A small CTC audio transcriber, trained from scratch: 15625 training examples.
Rows from block 9 of a small CTC audio transcriber, named by matrix and row number. Rows with one number within an expert belong to one neuron, the router's apart. Each number is 128 + 24 x the weight over its row's rms, rounded and kept within 0 to 255. All counts start at 0.
Before each expert's rows are labels from the 100 clips, of 14848, where the router gives the expert most weight on average: "strongest on" is what is common among them. Only what is clearly more common there than usual is listed. The data: read English sentences (LibriTTS-R). In brackets: how many of the 100.
# router: slot weights (model.blocks.9.mlp.router.weight, 8x256, trained with AdamW), inputs 0-255
# up: expert up (model.blocks.9.mlp.up, 8x256x256), inputs 0-255
# down: expert down (model.blocks.9.mlp.down, 8x256x256, transposed), outputs 0-255

# expert 5
strongest on: the word "the" (96); the word "of" (60)
router.5 [ 89 102  83 110 139 139 133 140 142 126 110 134 113 108 131 126 109 108 123 115 154 111  89 109 118 160 113 112 144 105 116  87 158 101 106 129 157 126 167 148  55 123 120  86 165 140  95 107 131 107 115 152 140 144 147 170 125 118 145 124 114 103 126 128 159 204 142 112 135 186 141 109 127 122 133 145 131 149 123 153 135 109 123 104 145 166 139 129  91 155 124  92 141 135 133 138 141 137 129 156 125 177 110 100  59 118 127 137 124 118 105  95 140 116 136 105 136 178 191 138 163 112 127 116 108 118 133 136 129 121 144 132  97 132 163 105 122 119 123 144 134 103 132 140 114 127 101 128 138 119 172 130 122 130 115 139 101 111 128 107 100 143 171  81 141 117  82 116 134 130 149 106 151 107  94 153  11 139 112 124 129 111 158 140 120 114 148  99 131 131 128 175 132  95 172 106 106 123 137 133 138 118 124 108 153 108 151 115 147 142 121 120 126 154 123 167 157 122 116 125 119  86 123 111 149 124 100 155 106 150 123 167 103 129 144 127 173 173 136 184 128 141 125 135 161 160 100 130  97 116  93 161 109 123  98 136]
up.0 [113 149 153 106 148 139 108 169 148 146 131 147 147  98 115  76 100 137 134  98 113 117  94 112 123  74 203  94 113 126 107  97 139  94  96 106 175 136 142 129 118 144 180 140 187 138 100 111 157 118 129 159 142 116 135 103 148 155 169 126 132  97 155 137 137 143 158 107 118 167  92 111 119  99 128 117 135 106 125 101 102 203 113 124 113 141 122 152 145 121 144 100 125 147 132 155 178  79 120 114 140 143 128 152 168 153 117  95 137 127 134 128  93 105 134 136  96  87 123 143 138 137 144 120 174 157 165 118 141 106 147 137  68 127 121 135 100 160 135 111 102 143 130 105 126  95 137 132  96 112 143 104 144 128 115 125  58 150 116 120 155 119 137 113 144 106 136 129 131 128 152 114 117 109 117 102 171 142  74 146 129 112 112  80 149 138 124  85 177 131 114 128 155 155  63 115 133 150 127 101 112 112 109 148 124 147  96 121 139 147 114 151 131 112 141  99 112 126 142 132 129 140 136 113 118 119 113 116 128 134 199 165 145 104 127 127 166 115 155 103 136 125 123 161 101 136 128 149 136 163 181 125 134 126 122 124]
down.0 [123 132 153 134 104 106 140 116 135 134 145 114 107 139 160 138 119 130 137 116 192 140 144 111 109 119  65 160  99  81 122 140 128  84 132 149 165  89 126 112 131 145  94 160 151 127 120 160  97 151 131 144 140 152 138 136 127 101 122 107 120 120 118  48 146 164 114 122 124 120 136  76 154 140 107 125 141 118 168 110 130 152 146 119 118 151 118 151 120 136 128  80  96 132 134 107 110 129 141 128 119 128 166  94 111 129 104 157 168 117 107 133 101 146 155 153  72 106  90 156 132 120 120 109 125  95 133 124 117 103 151 158  98  93 117 172 125 110 130  88 101 145 106 132 127 109 148 131 120 171 142 104 113 148 139 119  90 116 141 129 111 123  99 158  94 176  61 107 106  84 148  90 168 159  98 123 146 125 135 151 133 170 136 113 147 114 115 117 109  94 170 125 144 142  85 128 138 108 163 129 132 134 119 113 140 112 154  84 143 176 139 138 128 119 140 121 185 153 125 118 168 184 158 133 134 146 138  86 134 144  97  92 137 113 155 143  96 127  93 165 128 142 139 101 104 118 115 162 103 141 122 154 127 150  94 100]
up.1 [124 137 145  92 157 119 180 144 124 114  85 125 149 137 132 159 133 145 152 146 149 176  96 132 141 121 102 165 158 158  69  75 146  92  99 138  94 139 175 160 120 118 127 126  74 146 132 111 103 158 166 115 126  95 106 168 159 154 113 118 144 100  98 119 132 100 126 170 130 131 112 136 164  98 149 123 128  98 117 124 130 123 139 131 110 119 131 111 134 159 141  93 141 149 147 128  99  99 128  95 150  81  93 150 113 140 192  77 145 109 110 140 143 134  92 115 114 120 143 115 141 159 109  74 173 111 132 203 135 162 126 182 166 135 124 137 111 130 138 138 134 141 147 147 124 116 103 110 107 100 128 136 114 153 129 100 149 117 164 148 114 141 147 131 126 106 154 118 115 124  81 113 161  96 125 138 136 144 146 120 112  83  86  74 115 127 103  98 144 124 112 181 131 130 114 144 154 149 127 124 119 136 130 147 145 158 156 158 138 159 133 148 155 134 128  64 106 121 152 127 117 151 137 106 156 107 132 108 177 103 103 158 150 129 113 134 124  81  89 130 133 123 106 112 139 147 113 143 121 139  94 118 121 107 133 119]
down.1 [132 144 148 147  94 105  95 125 156 141 111 128 149 117 139 120 117  76 160 154 116  94 116  84  98 152 133 144 115 112 139 102 149 153 168 173  76 124 101 114 137 164  70 156 114 117 196 104 135 167 142 107 144 135 112 103 143  99 150 124 152 112 125  70 151 190 130  89  89 106 162 140  92 110  88 163 143 134 141 138 155 129 140 110 162 127 145 107 133 163 119 167 134 113 119 120 125 136 113 133 121 152 104 159 133 124 129 136 144 151 114 139 140 133 119 130 148 121 136 129 151 130 125 163 122 120 107 132 138  83 171 109 175 106 178 115 152 148 139 168  70 110 140 111 105 132 125 156 126 165 122 114 100 112 116  86 152 131 123 133 142  96 113 163 135 123 111 125 163 160 120 137 159 124 109 107 143 132 119 172 115 164 144 131 151 129 168 205 136 133  94 137  80 158 113 152 141 125  81 174 141 187 142 150  81 112 153 123 138 107 137 125 115 142 174 106  82 113 126 127 116 146 114 162 110 112 150 145 134 122 127 138 173 112 111 150 129 122 154 127 131 147 104 135 124 155 137 131 129 127 123 128 128 129 109 134]

# expert 6
strongest on: the word "i" (53)
router.6 [ 87 108 158 137 116 130 179 138  72 148 129 148 132  91 109 147 129  92 137 147 152 157 141 126 120 110 136 118  52 123 166 130 114 117 168 112 124 138 119 116 110  96 100 118 154 118 124 103 142 133  99 134 165 142 124 142 134 147 159  88 146 152 127 113 123 139 115 150 118 131 110 120  90 117 157 130 145 146 134 138 155 121 185 130 122  95 151 120 157 139 168 155  81 121 109 155 156 124 140 101 120 169 128 162 117 111  95  94 142 133  59 133  92 138 143 124 123  98 172 165 112 162 116 125 129 100 107 137 142 121 124 142 104  94 135 135 109  54 156 143  96  95 140 123 117 134  95 150 147 139  96 137 176 131 156 142 131 109 139 159 169 114 150 121  99 134 116 126 122 129 127 151 134 129 153 156 155  86 177 124 125  97 144 115 126 157 120 165 107 114 137 131  97 147 148 130 128 114 110 131 128 106 165 145 112 104 184 123 146  94 141 126  78 138 117  92 133  99 188 141 164 142 151 160 132 144 135 104 118 163 153 141 174 135 130 145 138 138 118 135 142 149 129 145 134 127 162 155 157  47 125 127 130 134  97 112]
up.0 [128  79 111  75 109 139 132 131 139 119 107 146 140 109 128 127 175 130 120 123 126 139 168 136 140 160 143 133 120 118 106 130 180 124 127 164 111 134 151 131 103  78 148  98 108 103 118 128 187 105 126 123 151 148 104 113 172 142 155 143 116 169 147 151 139 124 143 117 128 132 156 125 104 118 141 150 110 173 103 103 120 103 127 139 141 130 142  85 133 123 122 121 133 127 140 162 118 142 112 117 125 142 122 170 153 122 132 173 137 143 137 102 101 128 116  95 135 114 120 123  89 126  94  96  70 113 111 129 195 135 149 141 149  91 129 124  73 129 130 103 151 103  88 124 116 112  83 110 110 159 141 110 186 128 126 181 135 179 148 123 142  95 167 139 174 137 176 112 120  96 106 185 115 120 159 104 130 118 121 159 108 157  97 171 111 144 104 115  94 135 115 155  87  93 139 127 151 150  84 139 130 104 131 150 159 121 154 106 156 141 165 130 108 137 133  72 143 117  90 146 132 110 118 120 118 139 121  70 150 143 143 111 126 140 131 139 108 161 166 131 137 149 100  92 155 140 112 165 133 151 144 134 134 117 146  76]
down.0 [146 168 164 124  98 131  96 127  93 133 128 143  99 179 137 150 131 117  88 139 118 108 104  94 147 158 135  93 128 116 147 120 134 124 142 147 118 161 124 115 137  93 169 126 109 100 140 111 102 126 114  95 116 119 125 119 112 116 105 114 135 157 112 146 136 112 112 104  95  94 149 118 159 146 117 168 103 151 128 136 132 108 131 156 147 119  92  92 145 112 125 141 172 114  92  83 134 151 165 136 139  97 121 137 105 130 119  97  93 130 184 150  81 147 121  80 147 117 129 150 126 139 130 152 135 121 159  90 126 144 133 158 133 141 144 115 110 146 146 179 127  97 138  93 152 149  49 158 115 167 142 105 168 117 128 137 151 130  90  91 121 119 128 113 112 100 140 137 108 136  88 173 134  92 134 156 156 107 133 148 109  81 119 122 146 185 151 128 120 137 165 136  95 147  90 116 134 116 128 112 117 115 157 118 130 129 114 108 122 127 140  95 116 174 116 170 113 129 135 116 112 101 100  93 119 132 104 106 147 146  86  61 120 110 154 152 132 146 135 149 115 106  96 135  59 140  99 143 129 154  87 109  96  88 172 144]
up.1 [145 164 125 149 111 117 116 127 115 150  98 119 122 118 131 165  96 124  86 122 136  94 106 136  98 120 155 107 142 116 149 125 137 151 152 160 133 139 215 141 153 174 109 117 164 125 113 175  76  98 111  87 129  92 171 155  70 132 136 148 111 135 148 139 138 139 156 127 138 151 125 144 133 114 156 117 131 104 133 133 147  62 130 100 129 158 142 159 105 138 136 130 121 149 101 124 114 147 138 193 106 140 163 147 126 129 128 110 132 175 116 125 153 144  88 104 155  93  88 124 149 146 155 116 135 150 101 150 124 161 113 102 122 145 118 103 186 149 104 135 122 110 171  88 135  92 184 112 121 104 124 128 127  69 137 180 165  87 112 112 102  92 146 117 144 122  99 122  96 111 133 151 135  85  98 122 166  83 134 117 115 110  90 124 126 109  81 106 154  99 136 145  96 141 121 144 153 169 127  98 148 142 139 119 123 120 127 122 115 125  75 122 123 132 134 131  94 116 129 107 126 152 134 156 159 151 148  99 147 127 135 104 138 151 147 113 130 122 147 146 149 123 121 111 130 116  90 151 153 138 152 144 165 100 139 153]
down.1 [136 141 122 117 119 150 156 149 105 138  94 108 144 148 118 114 133 145 123 105 141 153 109  86 111 142 152 104 134 124  95 122 141 132 149 125 161 174 148 188 121 138  94 133 164 162 150  80 105 161 126 170 109 136 170 166 127 131 130 114 133 127 128 113 131 127 164 125 198 122  88 115 121 112 122 136 167 148  99  89 127  70  91 118 106 111  61 123 165 159 160 139 119  74 117  99 166 126 103 119 172  80 108 140  84 110 106 141 114 111  80 123 124 112 135 147 183 122 144 134  73 131 150  97 140 141 124 165 117 125 129 106 162 205 109 100 125 108 156 130 125 131 138 115 105 148 150 140 116 144 117 126 123 105 166  70  89 114 124 111 103 116 116 130 116 134  91 136 145 159 115 145  91 131 107 164 127 113 145 139 140 157 122 135 127 166 150 138 154 145 105 139 159 103 132 135  81  98 126 136  99  58 126 152 159 142 107  98 149 109 108 113 122 130 113 104 144 105 148 115 123 141 126 106 124 139 149 100 166  94 139 129 142 128 137 121 117 133 121 109 127 140 142 143 102 127 125 156 131  97 145 100 117 152 137 135]

# expert 0
strongest on: the word "you" (38)
router.0 [147 131 127 123 155 113 132 165 117 137 134 159 140 133 156 127 126 112 121 133 120 145  87 155 145 101 140 100  95 130 149 103 157 163 102 141 110 116 138 161  88 126 158 160 129 101 114 132 118 150 137 133 115 125 173 106 110  72 154  90  84 152 100  95 131 114 121 150 118 158  84 167 130 104 149 169 159 158 103 167 117 134 175  93  87 166 137 144 126 136 125  87 135 101 116  93 117 145  92 132 117 154 139 120  86 142 114 177 140 129 154 111 117  98 123 128 103 147 158 126 192 109 108 138 104 118 115 112  81 114 200 130 113 167 110 123  95 137 116 127 157 123 128 163  98 141  91 122 138 131 151 148 120 128 101 152 141 111 135 143 145 109  95 126 137 152 150 157 166 137 148 129 126 142 103 143  97 159 170 146 170 154 119 115  92 111  98 124 139 114 144 131 131 116 142 106 111 104 141 104 127  94 116 124 132 112 129 132 142 124 171 136  94 137  87 135 142 127 146 114 136  98 132 127 128 150 132 132 130 155 173 179 105 154 166  95 122 121 121 108 152 210 126 112 125 132 150  78 140 140  89 143 184 128 139  96]
up.0 [101 116 167 118 104 120 120 104 135 120 114  91 101 150 104  95  89 118 124 125 146 151 129 160 100 135 141 134 126 112 121 121 137 135  90 145  97 141 139 133 155 134 160 145 134 155 148 125 125  93 115 120 114 133 152 175 117 143 121 135 101  73 150 154 140 105 133 118  90  91 140 137 129 120 136 114 158 122 115 146 142 106 107 148 114 123 118 120  72 111 126 152  94 105 121 157 120 105 157 132 147 120 121  85 115  86 115 133 151 155 130 101 136 132 107 143 105 158 133  95 157 135 159 135 123 181 139 175 141 167 154 120 117 102 141  94 168  97 106 113 118 110 100 122 181 121 150 135 128 139 116 132 122 110 127 156 124  84 153 117  93 166 195  82 154 123 109 155 130 103 147 123 146 122 120  81 130 105 157 118 160 121 201 119  99  80 103 127 157 129 153  85  95 126 146 165 108 133 106 145 122  74  92 134 119 154 143 120 182 121 106 124 139 150 121 111 144 155 168 116 139 141 167 145  97 152 142 141 131 167 137 129 130 108 157 150 149 103  85 131 125 114 162  72 132 145 169 149  99 124 134 157 124 170  87 147]
down.0 [ 85 143 138 165 110 140 151 125 135  97 137  94 131 127 135 115 181 105 146 181 120 121 132 125 101 134 123 101 150 167 126 106 149 137 121 125 119 135 153 179 143 174 158 135  94  85 114 135 164  99 155 114 157 151  94 158  93 205  98 147  71  99  84 169 121 112 134 155 120 185 101 138 109  97 121 155 124 140 133  98 142 152 133 145 159 114 126 134 142 141 111 161 147 121  93 159 106 129 160 166 138 148 127 102 113 161 142 148 114 129 150 123 161 106 117 143 151 140 108 111 134 152 155 104 145 137 158  98 134 144 109 128 119  95 113 137 153 113 140 125 121 126 102 110 123 134 119 125 135 111 104 158 155 136 139 116 121 124 103 140 138  87 152 160  98 109 150 133 102 180 129 114  97 157 146 107 133  86 109 103 114 110 111  82 111 184 150 126 126 106 140 164 117 105 144 114 141 130 144 130 158 105 139 188 148 125  94 141 104 121 126 114  67 144 154  95 120 117 177 130 108 135 115 170 147 131 127 171 112 129 122 106 111 143 109 105  92 135 124 159 105 107 176 145 145 118 117 138 172 109 136 149 148  91 159 139]
up.1 [158 111  92 169 144 117 113 149  75 141 183 139 146 132 122 124  88 108 114 115 125 118 145 123 141 143 115  78 112 133 123 143  87 143 137 131 117 113 111 119 118 155  91 123 123 131 140 169 143 125 149 100 185  82  98 156 150 124 111 126 125 141 124 121 130  92 138 186 148  94 126 145 153 155 173 125 138 124 144 113 133 106 121 126 125 113 178 137 124 121 143 139 109 124 120 140 115 128 116 112 176 139 129 137  93 102 129 136 178 132 132 122 109 152 133 115 110 134  98 125 113  97 126 113 127 147 126 140 102 138 123 115 135  98 131 180 110 132  70 156 132 108 101 143 110 125 140 159 133 128 127 133 167 134 110  92 101 169 115 162 126  87 103 125 122 126 113 126 104 112 139 141  91 160 121 166  44 116 122 150 121 184 121 122 135 126 146 157 149 116 115  72 138  93 124 132 120 131 144 135 128 145 110 103 158 145 177 180 123 202 126 133 136 123 144  83  90 138 166 107 137 128 150 139 103 150 134 126 116 102 131 100  96 118 154 165 167 103  78  91 142 137 120 165 178 130 130 107 169 129 185 137 107 125 118 116]
down.1 [110 102 163 160 129 102 122 138 196 132 120 108 177  98 158 175 125 117 131 108  92  96  67 104 166 144 148 139 119 109 147 102 102 138 149 126  68 104 142 105 130 125 157 112  91 115 125 118 134 119 102 108 108 130 164 135  84 190  89 145 142 143 112  95 123 109  98 187 124 138 132 106 148 142 143  97 117 126  99 110 159 153 112 147 132 120  92 115  87 118 136 129 123 128 128 167  83 130 149 118 152 118 141 144 129 154 137 162  92 110 123 111 107 111 162  98 132  94 110 122 129 152  66 146 166 119 184 122 108 173 123 119 135 134  99 125 113 135 126  92 136 119 135 101 169 133 117 102 166 129 148 128 106 112 113 157 151 114 135 100 179 129 106 103 144 123 115 101 136 131 146  94  94 176 120 154 146 133 103 109 126 126 125 102 114 105 131  96 190 122 119 179 108 156 110 149 129  81 135 117 103 127 117 130 123 130 117 137 139  97 140 135 136 108 137 171 126 144 136 140 130 137 134 140 132  99 118 187 123 142 115 126 113 114 145 113 156 119 133 144 131 122 161 118 138 139 141 114 145 157 140  88  98 159 190 163]

# expert 4
strongest on: voice: female (79)
router.4 [142 169 151 139 148 153 131 167 125  56 163 134 112 142 138 123 145 147 123  99  84 147 129 134 154 172 130  90 132 156 145 144 122 130 130 119 112 103 173 143 116 168 119 124 107  95 139 145 105 126 117 147 135  60 137 139 128  98 163 119 125 144 141  88  89 114 137 116 127 125 131 151 127 154 144 142 150 139 163 162  71 147 177 134 119 155 176 107 113 101 109 127 145 135 109 111 130 134 148 131 166 127 121 138 122 113  83 131 157 125 143 103 125 125 152 105 150 125 122 158 119 162 127 142 120 162 103 143 116 148 123 150 112 142 108 107  96 115 200 140 130 141 107 128 120 129 100 178  88 139 147 105 173 151 129  93 127 109  90 131 150 114 112 157 108 125  92 109 123 102 158 173 122 122 131 104  66 139 143 134 101  84 118 168 115 128 166 153 133 167 146  79 144 143 111  99  98 138 112 138 178 138 144 143 116 110 152 160 173 135 164  99 120 144 106 181 139 139 131 122 111 137 153 136 111 106 124  81 145 119 106 148  95 100 114 158  97 125 109 100 128 131 137 105 108 127  99 111  99 102 150 160 110 119 119  86]
up.0 [159 108 118 144 116 105 135 162 154 127 142 118 123 182 127 129 133 153 147 165 122 146 101 127 129 117 129 153 118  90 156 132 124 146 120 146 170 110 156 102  92 147 126 150 121 117 127 107 137 116 115 136 119 136 152 132 139 157 106 152  92 120  76 175 141 187 129  99 123 150  90 133 111 130 170 131  73 174 106 144  92 131 155 152 138 127 159 140 165 177 121 133 125 142 146  92 146 114  99 112 106 121 136 105 139  95 136  87  67 132 126 110 125 111 108 142 115 155  98 124 124 143 110 131 153  88 115 140 130 130 170  96 149 113 112 132 105 134 147 130  86 140 112  68  97 133 147 110  88 117 161 119 139 151 159 101 154 157 137  91  85 157 156 139 143 157  88 135 136 126 126  82 111 127 109 128 154 136 167  63 119 100 116  98 128 148 127 132 125  31 109 120 140 108 142 107 125  95  96 168 141 115 153 125  70 132 145 153 160 119 172 105 132 116 151 182 122 118 139 138 135 108 136 155 125 126 111 129 145 124 148 134 116  89 156 152 142 113 124 143 122 124 125 143 120 166 124 136 121  94 135 102 121 109 141  93]
down.0 [112  99 145 146 151 122 149 149 121 128 126 125 122 104 112 112 123 128 126 104 114 132 148 105 115 107 119 115 140  77 153  99 138  90 113 121 118 109 103 126 116 172 111  88 121  98 109 176 146 127 172 127 129 112 104 151 112 116 123 157 126 130 115 150 115 163 141 154 121 135 110 172 105 108 115 149 121 100 120 161 108  97  97 136 139 152  98 132 124 131 102  71  99 113 143 177 145  89 144 130 165 108 141 133 124  98 148 150 110 160 121 116  96 165 102 133 103 133 145 151 156 161 121 116 132 131 149 115 135 151 125 140 130 127 146 138 164  90 111 161 161 124 140 142  94 159 118 160 170  93 177 123 143 135 147 119 182 126 156 153 160 143 169 147 138  76 159 153 167 121 137 197  67 124  80 161 171 129 110 146 127 144 124 122 117  91 140  97 142 138 138 167  93 140 156 122 142 107 114 149 133 105 134 145  94 120 127 108 129  92 164 131 171 101 160 108 112 162 115 150 115 125 111 147 170 124 118 149 150 116 142 148 115 128 122  82  80 123 119 109  93  93 152 107 111 140 114 178 171 110 101 137  75 138 116 120]
up.1 [106 169 105  81 174 167 133 139  93 123 134 100 101 167 140 138 150 115  92 133 120 107 133 124 137 130 146  90 126  83 115 126 109 138 127  97 134  97 160 133 123 126 121 149 207 144 123 161 138 140 119  85  76 135 103 141 110 116 113 133  84  94 108 140 140 167 151  90 152 183 146 113 123 146 162 120 130 136 132 108 125 115 137 147 130  91 150 138 103 132 142 124 101 113  96 113 116 149 129 103  78 143 111 119 122 129 111 186 138 138 126 108 157 153 127 105 121 134 108 104 157 155 180 154 129 158 151  70 160 100 122 139  71 144 145 108 111 130 119 164 106 109 113 105 143 147 100 129 110 149 130 148 123 134 137 119 126 110  85 109 156 101 167 152 118 152 149 105 147 137  82 137 128 106 118 104  60 140 141 110 131 154 140 181 119 122 130 134 132 167 156 154 125 155 123 127 125  96 154 115 142 149 117 151 120  99 163 179 138 212 111 109 131 117 135 160 107 130 166 107 109 131 111 114 155 129 121 142 105 125 150  91 157 139 139 100 150 121 120 155 138 122 109 159 140 135 159 118 131 175 127 145 129 113 139 112]
down.1 [108 115 121 121 151  96 123 115 193 137 145 108 111 127 143 112 131 132  90 151  97 134 129 137  68 159 123 120 154 128 132  96 143 127 124 142 131 140 142 108 102 155 133 165 182 110 106 132 107 129 149 108 170  84 159 120 125 137 178 103 101  99 175 164 133 104 133  99 123 118 132 113 115  98 148 110 120 155 157 150 146 156 148 122 140 123 131 147 118 159 155 115  98  74 139 133 145 139 108 141  79 121 118 158 110 117 119 135 147 151 151 129 124 144 133 133 120 119  77 140 119 129 122 138 160 142 149  69 100  76 147 139  97 136 143 101 161 139 172 138  99 119 103 120 145 155 127 126 136 118 103 160 147 114 120 104 139 139 121 155 136 126 123 123 163 125 140 122 125 144  94 130 172 140 109 149 131 110 111 113 129 125  78 160 143 134 178 117 116 118 107 102 132 138 123 151 126 131  81 152 100 115 197 124 188 158 152  74 151 160 112 164  86 150 129 128 142 114 163 140 126 139 143 149 154 160 147 138 106 105 148 125  89 160 161 127  87 100 162 133 129  65 135 138 146  95 143 164  94 154 166 102 111  93 129 103]